Weights of a small contrastive image-text model.
Model: 64-pixel images, encoder width 128.
Training: soap at rate 0.0034, 6300 steps, batches of 128.
Rows from block 3 of the text encoder, named by matrix and row number. Rows with one number belong to one neuron. Each number is 500 + 40 x the weight over its row's rms, rounded and kept within 0 to 999. All counts start at 0. Numbers have three digits each. After the name is the row's rms in percent of the matrix's.
# fc1: MLP up (text_encoder.blocks.3.mlp.fc1.weight, 768x256), inputs 64-127
# fc2: MLP down (text_encoder.blocks.3.mlp.fc2.weight, 256x768, transposed), outputs 64-127
fc1.194 100:534554545473474479433572491516494439497543433446492473466504461466509491493496543591458534492526415538490489443515511550477469483480553445452527514575555463526537577548491463591526490470543538
fc2.194 096:512499481483519532550542495604456512540449549539467543562522462485564457470516429461508456423455607515454475485487474505620496417393516472453487439505443523514504493527495552541485537546486564
fc1.195 075:490536511514459558501539568491490447560497492512489470462490532415498512478503553534517548547452544502568480472481537437512466528489505556503492506449537442551508474507483527542470624471435495
fc2.195 062:494433508488520498512508428559522575420489496482542508570472464478511538546481513548501491620496409475518523488516465526484514487508532471501416526497481559494490452516454480490505528556540537
fc1.196 077:543449502479454478506515450425438542527516487510506546507428520494506473603508461480513516525543497515501426500431511508445520539573529524537467527527524484488538489470521494488522550454468545
fc2.196 056:512556459498506493480442522507525427504448559522509539515453531507522529421468483488510493488481481467528489525474522489492484480492522562443450475493441534470551524502503477546462506445418521
fc1.197 098:465521498496534513504498466564464509512514476518434497520508535479658495483481487519464526463545510501464507493455452511495468480515544508533481500509526468603468525488476514574504473488482413
fc2.197 105:480408512544521450472580449563486536430496490409470509490460483519497512454549420486454537457521427489485435490516485556548424462497492515497521488498500525509428429527525587581541528518423507
fc1.198 100:497571558504438558511544520533591428474497479515529482493550539443527549567503488470585424563562561517449498445401497473557478450396537448533519463498421569490474523557526450485506506457539574
fc2.198 089:475493502556556519461449409530499521528445471493469521561475468445575452511537431508490498529446395531428504455463433582525453534544489456535521482449418507542514497538506517472512582562562497
fc1.199 104:523517579536489512479520467423505517517506471461491555575476576504493495493535446416498513471460564504504522561498486544538477527474530506494460473536529445527572553481477487494474531503479556
fc2.199 123:531543473491468510458462652508493497516505512588495480499560511561429447486447503512547484438518547474511525521467517492462458495492458521543553447462501505421526486528468536489483457427470574
fc1.200 126:524477525500515548559477518541546444548569556518475543497462510537521564430485496498504469485521535431482517452461497544492489394482556571491609547551476554438440530518463495508449571517404482
fc2.200 119:448519470547515529447526468463518504546509492476563521511570485481433479485511551478498475577513479560463512556453476473562533527516496531539480483475524468497526483417527473466468470532487493
fc1.201 067:548443467418496499513475461536537472551431539472492502486498514500507507562479481451512503514525514457522475462563524531500565464531477490475509486519482500468456435533534555472463445493501499
fc2.201 056:463550480508515567476562530465501543474512510562485493522526400529488535413558485494514537519510513438518482539483545498492458506435507506515478402500517502544507523461502491490525475530523515
fc1.202 095:517470451486484486484437479541537499517463571485527531486500535492536516527530518480560539574490457477481484430484483483519495452450459435436503495507508503519537498516520493510516476518498483
fc2.202 105:466533456535526502517501495521522505455543543534464484502560503495577534465521468527473471518569480492504462535487491480523471477421454509482387469514551516431448500506551574493487549521510515
fc1.203 086:504472524437506501560614463486468483455596447467449487540527530426550472443516489513509479478564447475529485528428512527507541439481508541530556570540455435523514525530523498461527548473482455
fc2.203 063:554491464448474497490505533467600488495556437506523466469528478489500480458523439522522492537520410492438523587518577534420508519497454596542491498480462539433521488479538520436493561467482504
fc1.204 068:505455545549496451483464539500522509535453448486566474489470530519472467463446539510527514522498574524441526505486532569398468541468503513522536550542501494524546467476511506478546498501439511
fc2.204 053:464558476504541490455503483506392515428480465530480591484517469438467507498576480406555530478465453524593502476489468479523505589477500535486472469418498486481568482524527523499455487514438442
fc1.205 098:447476503490493491478496488486576475474539550460508473529505548472543533502479479483510448531479471493516492496499559489568563518458534491527538467439499538422528543478455469498500469522511575
fc2.205 102:488419408529464477467476384532481477542482500490575487504524435500438546450482470508431491551459440535514497522556486564497516495505478507471509511417526534477464434505587515521557484488435503
fc1.206 085:501470554465441504532549485501516544476545479562532514521483589457492492501556445400510521524420504555489547479486496408477511486508587609495497514505507423433524428459494553502494476480476419
fc2.206 079:483470484510462522497559495497534505514468499459495445505505524472515504488484506420479501459460552465525484463488467507504426502522504444468467556519498524532497551563493515465577497469605558
fc1.207 103:493461564542554497475540494528455451556524498536455491469450498538518546436531533414509489543465456534557482460478474448482585566580450480577493512511511508432500494547550506494491492464472499
fc2.207 075:552467500508509530485504549518423556471472472493486512469532508542516557531520456507516543441541493566552528546563431467642527479466512524557488530555552500503432536387526472477571485530460465
fc1.208 088:507503494498531473511425572554503472448459494476475433497481468484441563583512541494509539497581499440519496433513536524475415501530520443538497514508489491474493514504518572553474488511484458
fc2.208 078:503474496488505520472487495481436470525458462473494473519517537450525448489491518498482506474517505538437507444527496480546516487461456503504555548450464492505518535535473530537485517492503441
fc1.209 088:548482495533556412427446517463452481451553544482488511447540513520499537487489493504538471413528460527482491411531545521441520504567511520499449487515442525519517456525531494515441503542518566
fc2.209 070:504543554478424540432558474502455481446545580442453511484537538442517507546537516436491468448535447504548494452494495509460491511513525532505470493494467451483497525454472483446480459510489551
fc1.210 079:506506597518466517490568468511509514516548529466468571518499526533468528461465523426487409444509455551545521478513470524563439507505560509499508460529473498496564443538480497541539541506519524
fc2.210 059:503502497461505500470523426510458517443580452475499474479576472470429585526498486513486531553528432499547475528534504566483457457498519498515452489545561533523448521492494551454537481481474482
fc1.211 090:560427524539457482437475486477568476562537530534503463554497545515520580559443460483490478447535528473439434501513476513503541555477490448532472509590505469476593496483494505456543458471462492
fc2.211 082:590562524509474418475468488427493458475493422423515557418456557528415498544532469511500587427455513442536559480484443511512506511474435560475448481502526562444440529503533465507492492428515491
fc1.212 075:506484564522518481526425459520530521559517517504481465525523479524523567541549501552525528555483500356472463516453484490459526430517441393606512479561486474467498469497512409515493532492486516
fc2.212 067:557463529512588531489521495460498456479476540511497534427510530486517486494440463504557420481607436512460491501479475441433471541592499477449525578486465448438501445530540533483504575512515439
fc1.213 074:499520476514481469490523462544524460488503544487493512570506546457506525488506490611500491478522474437560517442461580499499451467461460534487521485469488504520509468570497477572470509488502473
fc2.213 061:468515492462497485468452465509529445560426487512562513514480485481461536513541536475569502516517566457452484543501554506410492488502489545598408439549480531450566511465486469515486449559548573
fc1.214 100:480492509462508511476553592499529506514442414499504486494539564498542421572518453553506491524508406530472491513533409463523581501474536433526463482466521512585494444460503524431482542468468520
fc2.214 124:460494479491481459504461502516484503440530493482443501515447439521528543419514512548509545468587503470527434541547513538524495520479516551488459480526536589503472415498561565500547505471528511
fc1.215 096:443560477510514513475518479492489548510500502560508479532484596540497474469506484551549523457521458535502522520575486479434494513459508476562526453522554533440488517532569466511460479491518469
fc2.215 087:524475528481476455478552512529573505478504440493544535422509614543499506529454504503447543520486429538525506497467504447486479522550457483494485509463527450525500476524517545527562534483470477
fc1.216 119:532500494536533489508433422561547443466552539551519504506422548558514595533451532552492541558466481537533524485481504504470534629494486434513579473528453548465490530516527463482490440525569534
fc2.216 175:423455457422470585564466562550498519553491482457493478585532438509496500494524528521561460524545564498503503518503541521487477508466531516451506495479497578439595459470543497496451466520510542
fc1.217 145:503461449494516427530374482549523459506536567466505571548490465429492524515453507542510456518469561520503557494473461498531486478472495448558459536469542526499441522555537489495504498498470497
fc2.217 131:489466460502507510570569452494518473556418492541490517448453468551561485514406511485555478546466514502468500536512494474526482494468495432486619541519577443494494520522464490535568514524464442
fc1.218 110:452529465450531534500499475491534563497472477521432489460481482456474478504467489508416505509521493555501489501521467454462435480509530464471603494468579499461472518571526495631512452466549470
fc2.218 120:477544421475524484485474499548499415547483520487527495449504402485448503489507529497557547517522572468537567516424541550411459457501469534473513458517528524449535466499500477493481447475521544
fc1.219 104:506478537543513549565480479483560503506507504499468495545498523436528536494514486453462460429460551452491423501482558547489477445478446571451533506535530570451499491432534548489519549515483553
fc2.219 095:532447566438441509472590510467502509536387524566513512495539522526449443498562508485507461506476494527487502493479488469452469581506541406511520490472483501489534509511516481451454458526541583
fc1.220 106:469400528510505501538507453452557452482464490421522464521508494473475500533522546462499551549543528491493515498430514520504490525468513443569451452507510482497551517532511496502503478528470487
fc2.220 101:448494495510572487491475469516562501558526448537573547528538540505461462465468467533608554547373426535431504532448524465461553493476452506585435497466449475473538494559481538491464530482506522
fc1.221 074:453549506521429508517508444458506556464522521564556453517496577480544498463556482506576439447555494509499529411509543379473559517463467489493545487479439507481530482494499506477452484495508468
fc2.221 069:489534500484494440518497479496540505525546524459504557528510566556530506545438467501452553546459497537486468492541511391579587482472523481473485528484545532482488577523527442475518487465427469
fc1.222 111:516493534522448451433546507523564538510507503514493441458492477476525519497502486552570504557452374526580446493513503508429509562484481515521502477508451514528543477497576508414506550556456553
fc2.222 125:514519521443558432520490475566501435522563523565501501495490494504524578482468464476456487528438569499491474517533522509532514482497491505488526500571521581576472556529512537547530502465487486
fc1.223 135:540503485511427497481460450475559522475548506539417470485420536479505512505450524420459447520527501556541464535482523469413454517564536421453518478513510454527573432473499507514574495471575572
fc2.223 117:550497478420462593475543568498458494516405568527457500532525497527531445480482487503521504407451552511528566490507500442458550490517527501457537518529461478487516549461455512534442507520411410
fc1.224 115:442468468464474510589525489552538532461522489541463509546515528516539486470480508537469512478548481516544441508465499456474470611557538502443516467501430511520534510494507488586581483547465460
fc2.224 094:500519539542477457380428506458466547478503454465527495471492565466421526496552502516474512527415469526506544508490527499456582496547462585492469498478545427494451508430496472467434475488439536
fc1.225 114:483496547465516564532536471537402464477532463532547536523482552469416468546529503490471428457519482522534554470557477433464518488557593467498414541552522498510482535497470459586493526490559461
fc2.225 109:464531472479539476525509450593507479541515529532509528491488462503504481475565464534522431584487548468461412454443489515505453484518569480457570407479448487487560462593459554521432514548469533
fc1.226 072:495482509491451495407507527528553508583531526520414497516418482501517487544455436462476505502443496451468525519496550425476579499447443495499528444499537478473542547514544563572467540437503469
fc2.226 058:479529436501532497506465496539446396572473472503601572500496431493499483484499539498542476576463559482481511556510586519486419445537540445534488448484486526485531517541549492537528529523482532
fc1.227 121:479462516523504499537506481438489456487459540470502429556456573442442421468442585504510424441494527459485510493495539486469537477544463503492566517458497460491537526595477517510574490444448467
fc2.227 123:493429496474484566521484527528502586494430473423475543460496500592503508588541461482439513473570525498457516493528414547552526461477505502505449531479492497449479479436471483556491502561564507
fc1.228 079:457515522466539485511486445471484506497469512487475443377489565451453527529612440514543519484476462559498499481468520502541508535442481576433569504450480570443520520484511539478465541580470537
fc2.228 065:449451504501546513460521524422540446448600531538515472503552559476463510517554476469479425522493557503444485381449519467469436438509525531535553495525493434587456540440468531482437486570571505
fc1.229 084:483478562480499521501549419471459488504456502546459501474535476496461514513554484522537444525529532517497535455535525487501505409514519518514549472626421458527566498486485514475453463549542490
fc2.229 075:547491479544484493485495492498493498556530502515503451553454549529506487423478453543630484490441398446456460501522534476484522578512479527536538535477467502449479502542491508451494573436429496
fc1.230 082:507462467473513504501564446539469489580569529475435548466512479521526525497407475506534425513574427437442488517575426491446529486546494510487410523579492448517550430571491523527527518431564465
fc2.230 079:532535515512490550453538522465481410485515512507474470511519565545525541500513466515508531494610572432511491532503506537512475539476517495522426549599521564497476509502462481472514454475560496
fc1.231 109:555533496508502519505559514507519487513534496458560456501523529459482487488431568550481394472477494489494527533438430542493486521429535518478544432479509443491439471575484553428514481515496459
fc2.231 105:544503484482477556481542461552485525437592478539532453510537488515520481499512471544503449529519403466441563501452436532432473523499492461496480491476453479483440518517444612480518537506479498
fc1.232 081:503484489499484519523511466425597480464564536505561482500489562475539449521482492454466569475527455507567504452514510468473545494458455519474539474517483442472507526579447547505490625472538483
fc2.232 077:498506460508494483563517577446562505529544482498510424566547476499471524492521513464565444458445527480519514514442506501459471480514476515535511455505476533533490531471479469453458476492517555
fc1.233 105:551550558489465527440530511470417488533432525514497520495540567509491479519506443554465477463510541459499500478552527557529534505492514529555468495528476559446427483572471550431543563456483505
fc2.233 105:453525431513570473441448446581539497465587455487518493515518450469537541533440465467585534523483500499405479547442495490520471515437442544487555460544529545500497518580480493456529519498490482
fc1.234 098:465545523477426443475578487501575481516539523518580569508460570468508455490579541467501474441522482459479512506513465410523537480508540587547505501516496545535501526481491507519518556516513464
fc2.234 087:534442491490516510571462524466483450484463481451537452465417528485470507559527535464540543489487512471463491481473562505498503499506440536498461541552468532449518474504471464577483466484562570
fc1.235 093:521525535507589436522506558504478505499517487507550519518524485491505459475419468528525542520557530478513545463530473476526466517542502526443497502535509481402471482456485477460539436461487523
fc2.235 082:512515511494522573511383497490460497543523529462504569486549514465424503557455505518515439502542532557461539501441504439510515496472491484504535442439477491477583581537446462528389452501522481
fc1.236 130:487484523521536499489543525486469498527548577504435510513550434511444502448508441496526492552527488544466527488468515501474435495478468459496533474528487493471578506491406541453480530522570475
fc2.236 119:531465482559500539497472462489483507530414473474498444474491479484466494543542498480569522515532488521453499523542551477525484574505485474559460589520482489424511441475563494449530433497511519
fc1.237 137:421502524466504519525509395515539478450500501537533496474468538447458427617566468451582522507507458454506508486462482440457530545470497600469468504493416453518532499550538466546514428504509456
fc2.237 130:538502486475502570520518532535479550579444553490486521583497480470556537457518512445556542465507554548538512553488520507527487527452554506513447514539469502468587536413485538498530533515505491
fc1.238 096:605493474457533493515527558568522492519489453475492485492488539476551471521486459479474551529492414543512523556489517449485456472542474518462509514551414492396459505528479542490567449501481576
fc2.238 078:493523478550547416518508419486557489585459492494530484532475419505508441474479526529534492543508502499408539538492570455463544545471479486493524512486490471482473514526523533526478515519480467
fc1.239 100:553441504549467406577466571420489555467479524535522455492529476538424476431453545441494505503481543513556433493524511456449461513548529478483489474521518558500583523479524457510481489485518494
fc2.239 137:450546507486517452540490550596503538478545536522482573506507460527524572494509506518539461574568538457517397538584484568525480482469573511518496445482539543472522435494523533480535517533529595
fc1.240 084:458547508502503476518624483486484472551498540524530498490493578543469544560524542478548504487457498517585537481515508480437500482550497512575525485537442492517480460492515495497476444528477529
fc2.240 058:540546419517561494422440507493564514489462487461539557460574499509519447501419485517573499507584547478462530522459574451433491511456515517533527571482543538463486489513508534554488454534485499
fc1.241 107:527559503484512499550574500482549574532494506490495521504568525424445479512478553492496501452505419485454535468556555471414550515487534486546442536584478473489479511454527509514497473473443529
fc2.241 104:456478504479516525495495461537512458570448492470564454474511482477443510504480499502508493474488510513534569461423552469512487462481527485538586530517517515446547564542538454526453438600523469
fc1.242 091:473526517479514566380445476467447452547492509493499452540516458398492508510519506495514473552532524495540496495505512503523486522544473515475479482493499507445519539503498489493455481475505468
fc2.242 090:570499520496515546539446522536437476518423498553473400491416441474547454527519517535492475489495545471543473524554472491455474525547466491449560516528477494588508502488559495559510516475561509
fc1.243 100:505508490515503575504563467473532464556529457481530494529507488462418485467539391537539558538476526488548475503483434433489463563438507497544478483501484462446577557536536507575485582502581506
fc2.243 104:511436472441486531457455554455477452471459463457491461476518534510478451528510555541473554505519549536555582448521555509515553545548568441521485548509508564544506568516421389467548402462489458
fc1.244 101:479505541483460452403498504415380564555440532475454509484595508468525510467468539531460513526486452495536522529561572460456493508513522555478491478490500430460534498516531517459513494508536517
fc2.244 121:541464532535437545528487480523489431518478465525561491484487503481468545507511533602487539615406429507580455503559528514490527586533576430488496596505522494516463481522508386465560527495533502
fc1.245 085:513525451547540493475427479549446488501468520464493482474443428498546487516495441524448528451489580467451509530514581507540480528410456486464540506454550405543530577539525499533476409483488478
fc2.245 070:476497508434532532551471544563542486547501501474498573503539483499527500487505507419584470473504593411589503577432547464452447372482526488534487466504452556432516452561517505545475479516546505
fc1.246 086:559519583484484502541462464397463547522483608473485504590590476502526497457489481516486465503497466544554505467473480439537520531526602441490490496445493400528443518525473535587502523532523508
fc2.246 076:518435570559495505512535548521543521480489558538546493434489555434541586526498513508516554495501499533524483473425518523453473553522492463509455513536506445495434516541507477454478565515544497
fc1.247 108:509531463504498481519498420536509495571457513534492489506502492514470478430543500509509424488514386395521471556526480514541525488479478535450460459528539482452558463521544540476443475432530536
fc2.247 140:505554508540521530530492517492473422546466529520465482514475470474581520475478502485452536478487584508542468506514517483576508505519490510443498523532469556589553518470518491540495527511491515
fc1.248 086:551501570503523455490470525471530474515506502539507489489511576482460554518533476458511455461572495488508441564539441538505563468472520477490506424495506519523491494542512494448478528511529489
fc2.248 080:477489476471502492503508484522581531493603514443517515510542462492566517495467439582462518576471402580527561501562514466528571491484486457401462469521524487527487486482503514496469545526402528
fc1.249 091:458436494461554516542504526560558558546548515490499395496427496554472522471475509478525399507541493435469421528410448492474461543554462445512520445538524435457508526583492547498494484481408511
fc2.249 075:464511504531526514427533519547503494468511452508538513436543498414566539515496474518533467512439521519529591546416486531534549430434532446525487486557542508537494529452492448480495500526496435
fc1.250 095:530551537448435591585506512461433500480576544550488471495460527457504480535488570492494494446476493555494616448571542484453425502518529535492540584469488488462427499496498537422488520502440498
fc2.250 080:523395478542561473534469495537582477455534514516502443487466499483538542537504476453455457534521465499480413403451504539558452436512463486473577557551535533498489476574509476519516571507558513
fc1.251 115:593453502520423536486538494431412449554504522530505550407508446477451487485536435499485521446569577444520595533576497466541498470500555466520431554530552530463500458549479550521513429483496455
fc2.251 124:429442539461513484469567465490507548493539482541525539475516479476460490480515495491465475513475504523488478511509501488471441501461444473443547483477493471502496489484526614496484507520474527
fc1.252 088:445527519552500532549515518455536455471493568453517454493515526468507518467502496509520411543537455477533456459475446521565611473504493459536454483503513401464510493547517466502543488490502589
fc2.252 081:503431512510456523412403526536522511494498407501455494566537462449521507539509470484494469464492457495496519563480433495462493571578476493573439555441442522501460499468597520486512509498497630
fc1.253 117:515436558454446514475567528569434487446489485516479522496550478550479532541421506469506480577488556507566548452515492503459443489503499441543506533582565461466502502524510528517537522492510563
fc2.253 141:531534550539504514487535493428501543583420570527428482527544427481488424439552497521540471493472436458502509524489472495425499552570494469521581514462441413481521502452503445466480543516487455
fc1.254 109:499466525495460507514442552528540547491476539473573505446471560505537478553415524452531531525474562527442494514442511476406496498527485487536479505481519523438533506521477493528505546465604577
fc2.254 139:548522478478470570488500476458495450535453517517531429521510522495484509488531444559497490475524443425517551462475443579451430520536507484552444563468440522462422438495514522469482479522491501
fc1.255 137:503508506472491484548506529522539450528480466462477548467484498496530476478562454542475522509458482508531503486529450526427451469472520557508500507513499541522500459487488532513411491574445466
fc2.255 164:524524514564463506491486512441466526445520503443452502498544517546441483472550507527474494459605454481469415495560469499541521565519511532511492517448552540518477431433525532434549491479506495
fc1.256 094:506574522430479551508532504530531534535582484556468512586452466462468517477554472472510463581484516570469497492398554591443493561491521439508552455607514486486464503463568505456484533420518529
fc2.256 070:497430482597450561494455527514506554423496527523479502453517455490486467463477513540484449495539472480522504534492462501496415453455528501507524510467455490461463463478513548507511543514517520
fc1.257 087:525571483455474496530472439464540473449545556505493502513495494454515469516438562499484501421478504524478529475492545477445503543534456537477507488553451495509488501566471501525516489473462522
fc2.257 079:563505449487540513427468498514512503498519403462507431481469519463484458545500491449488476455511517532447489562447499534526531461545493512506533469549516508494505509524450504564460470481486477
fc1.258 092:495544523547578524562507508405576469485525516451544504427532466510481540613495525504450529494451448402432521451537509506568534494573493475483484503489472542473508542604528470570527484468457500
fc2.258 077:444494474518518459465508491549541559459541456490517570491564526522586488550419509495516443569530490496445456503437472499570504469490529518506415497509521443483497501429455515465547553531534501
fc1.259 072:549471527495441475506484471475478561496476562457573543456567520541566498494478452403498496422530484450469520470453541520462562503527491475581476492486459533518479478516438513456457487521476512
fc2.259 062:504531487533616506513514516541543515475533444486476504453468476467498473518490502497505503525439522544533470548539459431473468464521463487496494512525483518514496565490492494510520443476500527
fc1.260 072:537470533506486539500454535518461525495496460510515525495519537508453482495527507497479506435500544586528468478573489501557453490556550466440563424528485467438511523479550485504478524539488476
fc2.260 058:543514568490527491503526488490451551475538529533491500441511507473549529502539477525438429444603459460446462444439475487468459494488471449474560426513428452479478461496531519590466518491541583
fc1.261 109:568433499575502524498499513534479517556487465476389479538529514498556474561475475507486530506531491507455574497502519516543537534480550502584419470534517519577483524453527478485522482556530498
fc2.261 111:530461511554433518570467586531482487477503523535441432463431529509502534488472531515497529435537556511589461542570561473505437476475484509494508533554586490488519427497580501545529494512499532
fc1.262 092:490506521476510595584467487463528467474528522506560531447534498406482532516455513532499485562502480420546448501614461520533487480501496506462537484521513509454559507534524489539486456496491544
fc2.262 082:547503541521488451519496506525557547475539431569483503507450555432543501497432468499483510508413484544503528556522485490516603527499477496456420457538469433533446483528485510508558604510471509
fc1.263 060:600467456559470481585450475527479484517449525500543508505501477496508479447474486467518479528521513503497510516518491448523448495582492468407446525536532505486471461488501514491508497472480478
fc2.263 050:523483501524506523419509518533502443436543501518509471471544518416536544551483467553519462453487586491507486490440450544496549485487450473515516434492476468542470538590528525545510489505486575
fc1.264 125:450476535515484544478499464488536418504465495478515413515549496449472558488542513483576534444485555447493456409539501447495519486477538546452499482548515468452543496506491460542457510528524470
fc2.264 135:493519476465456502555472583472496462519438544546420437487516468503491462461528543493512476434570571448533539581475502518449435488480451557498507456540510510471545439489530494469483492451527550
fc1.265 097:538471594455518504482490519466633469468530495438497486480474566524512498527559507488482460472474429505525526436499499380518496565488534477498519538505487520415525483596528524450464481511454549
fc2.265 103:477536481541476489448366443480399541587499515408486505530535534508487488493532484525480521533465460511551547529564487520523565567510467517481504511444512456445414502457552439395443495519464423
fc1.266 106:463478583579486497547539579593470551493485528500583450451508508535574546454504539561473466486509487551493513484506502472416483404478457561521519502482501457494478462523545397514424509477447434
fc2.266 105:508474434561438542522539533477465497435464451499466487517523474543508477471565478482507476477570466461503494540509502532560480512490482537600477506462495521500510506446497501462635494500564527
fc1.267 098:530457461444454594452530446402546497526474494509499518467537478495474539488516464434507442477523516485520509501394555414525498577499420574542569461474517506487512536489534465497586432519586567
fc2.267 090:443499528508455559571555532514555493478433593576506439534496429497518534475516542500543486548507488503512435523517501474505495495465559462476554513495507519498558446499522476516473498540480545
fc1.268 099:456479516505485563483617484508481512523420554493559488523477434570476425530473466468426434492534532466506571492475559478513456474528465581529487570506482475456523570519454486581508477445490439
fc2.268 089:476528481459545509489480461563507595496556479528515479581546457467556544497514450545586491609460459549492463592575491458489564514403535502515517469482536511438512476517496514433524523550450472
fc1.269 095:447512506492513482449508496507520493501563490508463478587527557485542501444474510543435485512517516481430477543477518509504494486490526546529519458490514466512582458431449519582469486436446570
fc2.269 107:559466620527502470468505436423473549539469490441508567524486518504491525493591541448434507456584504531465523474436461515498457502492433546538473493547461430475472480403519512529469478534462460
fc1.270 103:530572510484468561458466528581540443470460512510483527505481498445491574451455485493478489524524573512467479479429515496487489565517488482497504459513495468484496460441506588517434505502461477
fc2.270 111:472520465520486375522472478517558472444493468500456459417412501484550566474458447494452500583478442527507498489559471489524513466499456545454425551524518500497462474541543545547499525495519451
fc1.271 082:495453468516504530526555562487523511534479512528506483492530528464458513527519407533435489468592432492510455525549501453483569488530456557461426441574572539439513478474515490450539530518473474
fc2.271 076:480464513464571513543492459513524478428490513524485551512528545572459474472479539522483520475555500477510411415468481508506434528485533449528561459487464559525514411546481577518522549488562540
fc1.272 080:527495476471490460506534544548457523498473469543548545453467552471585428486408472492540500471487439497532501443511538467492550495546459566487547461422481449467504562498465422536490577503492512
fc2.272 070:562522479533508436497469481499545471573540488534519493538533585520556489553501500524512529526505432501501534490492507540472475451553535470544507523561498471552473541527383472457469503477526478
fc1.273 081:457530491490477558470541533513509488474492469494477457534476482566519548533531491512473556504530499616457530434553466510432523497555459519485487497515511456530533416454447532544561495550459458
fc2.273 068:533460526485539447559530509544478458458482549564533535488445418491537625509544496523498479489529554456484462473464525569560506455472487476490523502614499546520476495558516474507541470491548504
fc1.274 088:505529476513547495552522456513392450538447523475472458470396513480535481567505531479521516507460448503475529516512534476410542538501509468530513451539459538430519468503488496547477559533544527
fc2.274 094:473517398499510448496441514509511495524574502440523486496543425505478549534459465497505459521555599498486588587459533468474516462476440540470501506522557516455466490473561507467473439452510569
fc1.275 088:460507495508451513523535439549562542500538486477550495460484580512467482531490464467577442488468471479472440480472482514550490419555487436561438504455429568555434495565533496513553494423486477
fc2.275 092:522441500529487460418497495533517490378531391533536510511512596472480481499578473477516515455479461512520473476506508505507480532476495537484381448487553454500467450495522583523572504417543542
fc1.276 087:517460478474498513511481396537496467555573523495502478555604515498469507535470421484568496485507378516509475542474531454546552524456440571497491519549538558422472480586529500503472521468540506
fc2.276 076:488472554545459506412533542448512486447479524465484402530508507449461473442499526507441573439451418533537506491475501516458541561507490529544509473524444465520505516491513486375542529518447485
fc1.277 123:505479455471526394484445482521527442527542485529504473513509496558527510556507448567496549522453507456434515538550461482523541532477485577480478472518467555531493435599564476565449484489471551
fc2.277 128:473534502545450568504581521386468485535413597436508506489530484515470432415484528498504507471507439509530482491520528442498562455478524445514552492450504469451549487448477479487507447485490462
fc1.278 103:553534572513488481508523487479423440500463525492464463444460496494448532526566530491481458553505498428506539457482440536427558556512566475508474426572485489533464476497454453521539481483557497
fc2.278 155:550537523485480546470506479496505523381576511446481524455490440456484475520532420475434499479506428541527441366533448514481473483477491492425507490432477517508544476459468555494512550426449513
fc1.279 089:456451479507477530471535513522504554501511525492560471438389470492524548574435518537485583563455511518542458456538439405462508526501433561489514493538475453446457482458488445502529552500472531
fc2.279 073:525527501522523485449447498509498447477523478482555467482521488455491470470471511534528472537406507494507513465504482588449493565493504438562508509475428509494462503538496458449447508472529485
fc1.280 102:490470507470509548580455576518534525459460549502399446542524521563446527512547505485485458477443502498434525460514471473469450527474460474544512523485495521437562589535583581497484457523440550
fc2.280 086:508469507534473495516581500554574484435515469452492512438459537495486476525474503487461519554531473484519420498534504528535500512512548453500472517465604503539480462522469520506553542588544507
fc1.281 089:483518477521538511452515543484517516527500518450505461492524517541473470566528502521562443556521425498526466506446491527466553520524477502484456463515519450439515481545526434546505452496446453
fc2.281 070:442446538566529490507473507475508551444513539427515526464455453420550509524466576467503522530500552535465489481431501482536487497495467558463535525496514428524492501443481466566494512546581497
fc1.282 111:455479484530459469472485480573564489523479459563501458514520480468481539465456472509535472508513516502536484420522576526512530492455494489503557433568493547529547479512572527547506447497521498
fc2.282 108:499488589553435510457607515397519503447523509464435464462498496520525494473477500487460528499500425548482430455492493525538520545525526518533536548469510464587476526513423479350607557519505481
fc1.283 132:512472510542581570498517610449418504502488501488462434551486494519497502481438516506524504464497517557480446509473508501532523506475466570403560460433480563505419534501464493444514522547515473
fc2.283 137:505479575544513492493521445466535473490490503460541488460479480495513551461495462479445531467476438484432568504477517531475531433483440554531492571572515483427421519488546445525506519519489441
fc1.284 107:443522478542445533521543534520481559499488476571541454550572497540505452437529485475524458504508425468553565473477512502428506422472559498465564436523453462544524478524496505523471508497556497
fc2.284 111:533442516496511509473520501434496508579482524487495551470476578522495469535464538561505548488534551484518511522531503484508491493522514401509437513502539515444449503459457533448530488494514419
fc1.285 076:487473550488519502512553516524567521496487523439452438574505496547487581564495481472461587463589517465492503524470504553415546476527525421476451427559552473486509501584482428526513517450563540
fc2.285 064:539501478516467514450472481517484482461496460480527532497506492458472526517492487491514568535472432517601516464550545469477572528506511371523499503468496467481451474449518505481527462473462509
fc1.286 075:572529517456552535478446485487514501508547493474537501534475516524507512497489480582424521546520405439449495489489506529449541541515471479572516466532535491484509543486502485548528514493482540
fc2.286 052:436474476455561541507518512487495480440451536478527451468565521520518487447531425520466532453541502478543483504495467494532436515442494495476496507570486514550487508577503487532505474520526557
fc1.287 107:484488495459522502537508511464514542533539478506581441516484526552500539486469515578420464500575500455402490506504461468563537468525468438518540457490549459527501516536483547541486444477449465
fc2.287 090:436538453472478551539494529563535486499573516544549497496552501498527526474493469495541465497509529476492527585482463462503491510455460520444458467486517522474461537590525480509498419515452504
fc1.288 095:525564528498444525564476483471436517513479469509541559547451510498410529482510465548489516432509500517517500528539464495449515590461572506482521479504551478483573545461552495474482485494556533
fc2.288 078:500432470464561573485537511557544543462528477515491417532535560522531541473528455486510491464495475502443437560413480447549483419394430555573484461557520486497504486529455563541519488519475524
fc1.289 093:490541492474510463464600489574539496531583536473481507524530503465483468504520444497470474491503446485424507452473493434555461491458524552513584498402546591575518552572555499490560482485461472
fc2.289 083:509492523473436447502489483481505504516585472468541515481525518453528497603512458466490526453474496467507537555466502475506514418493484503511440426511534429492429546546510463479566455481434575
fc1.290 086:593532568435561494556513504516485531538552580465529568481644497583502451583484473529486510480424465512477460519495535489526459482461524506492489429512480497520510507559508489530493568505495593
fc2.290 070:493483554532523423491461462422532470542533501559463541440457504476482473503492477502553562546540457499470460502540502455508527589503489499457465527541512534507568494482514517478458533468514502
fc1.291 129:493487545469516509499512493521475458537509487584543545579494503487497496463415435503554510556447529526485497489462573455457481530465516569454500490480462432479489502484422481494462475568528555
fc2.291 144:413491481467470494535543502410557514488471514488481531450443518530434507471447542510538518570528488518492481444495536467493492509494549441566488497472536547505539494487478490520556510498504484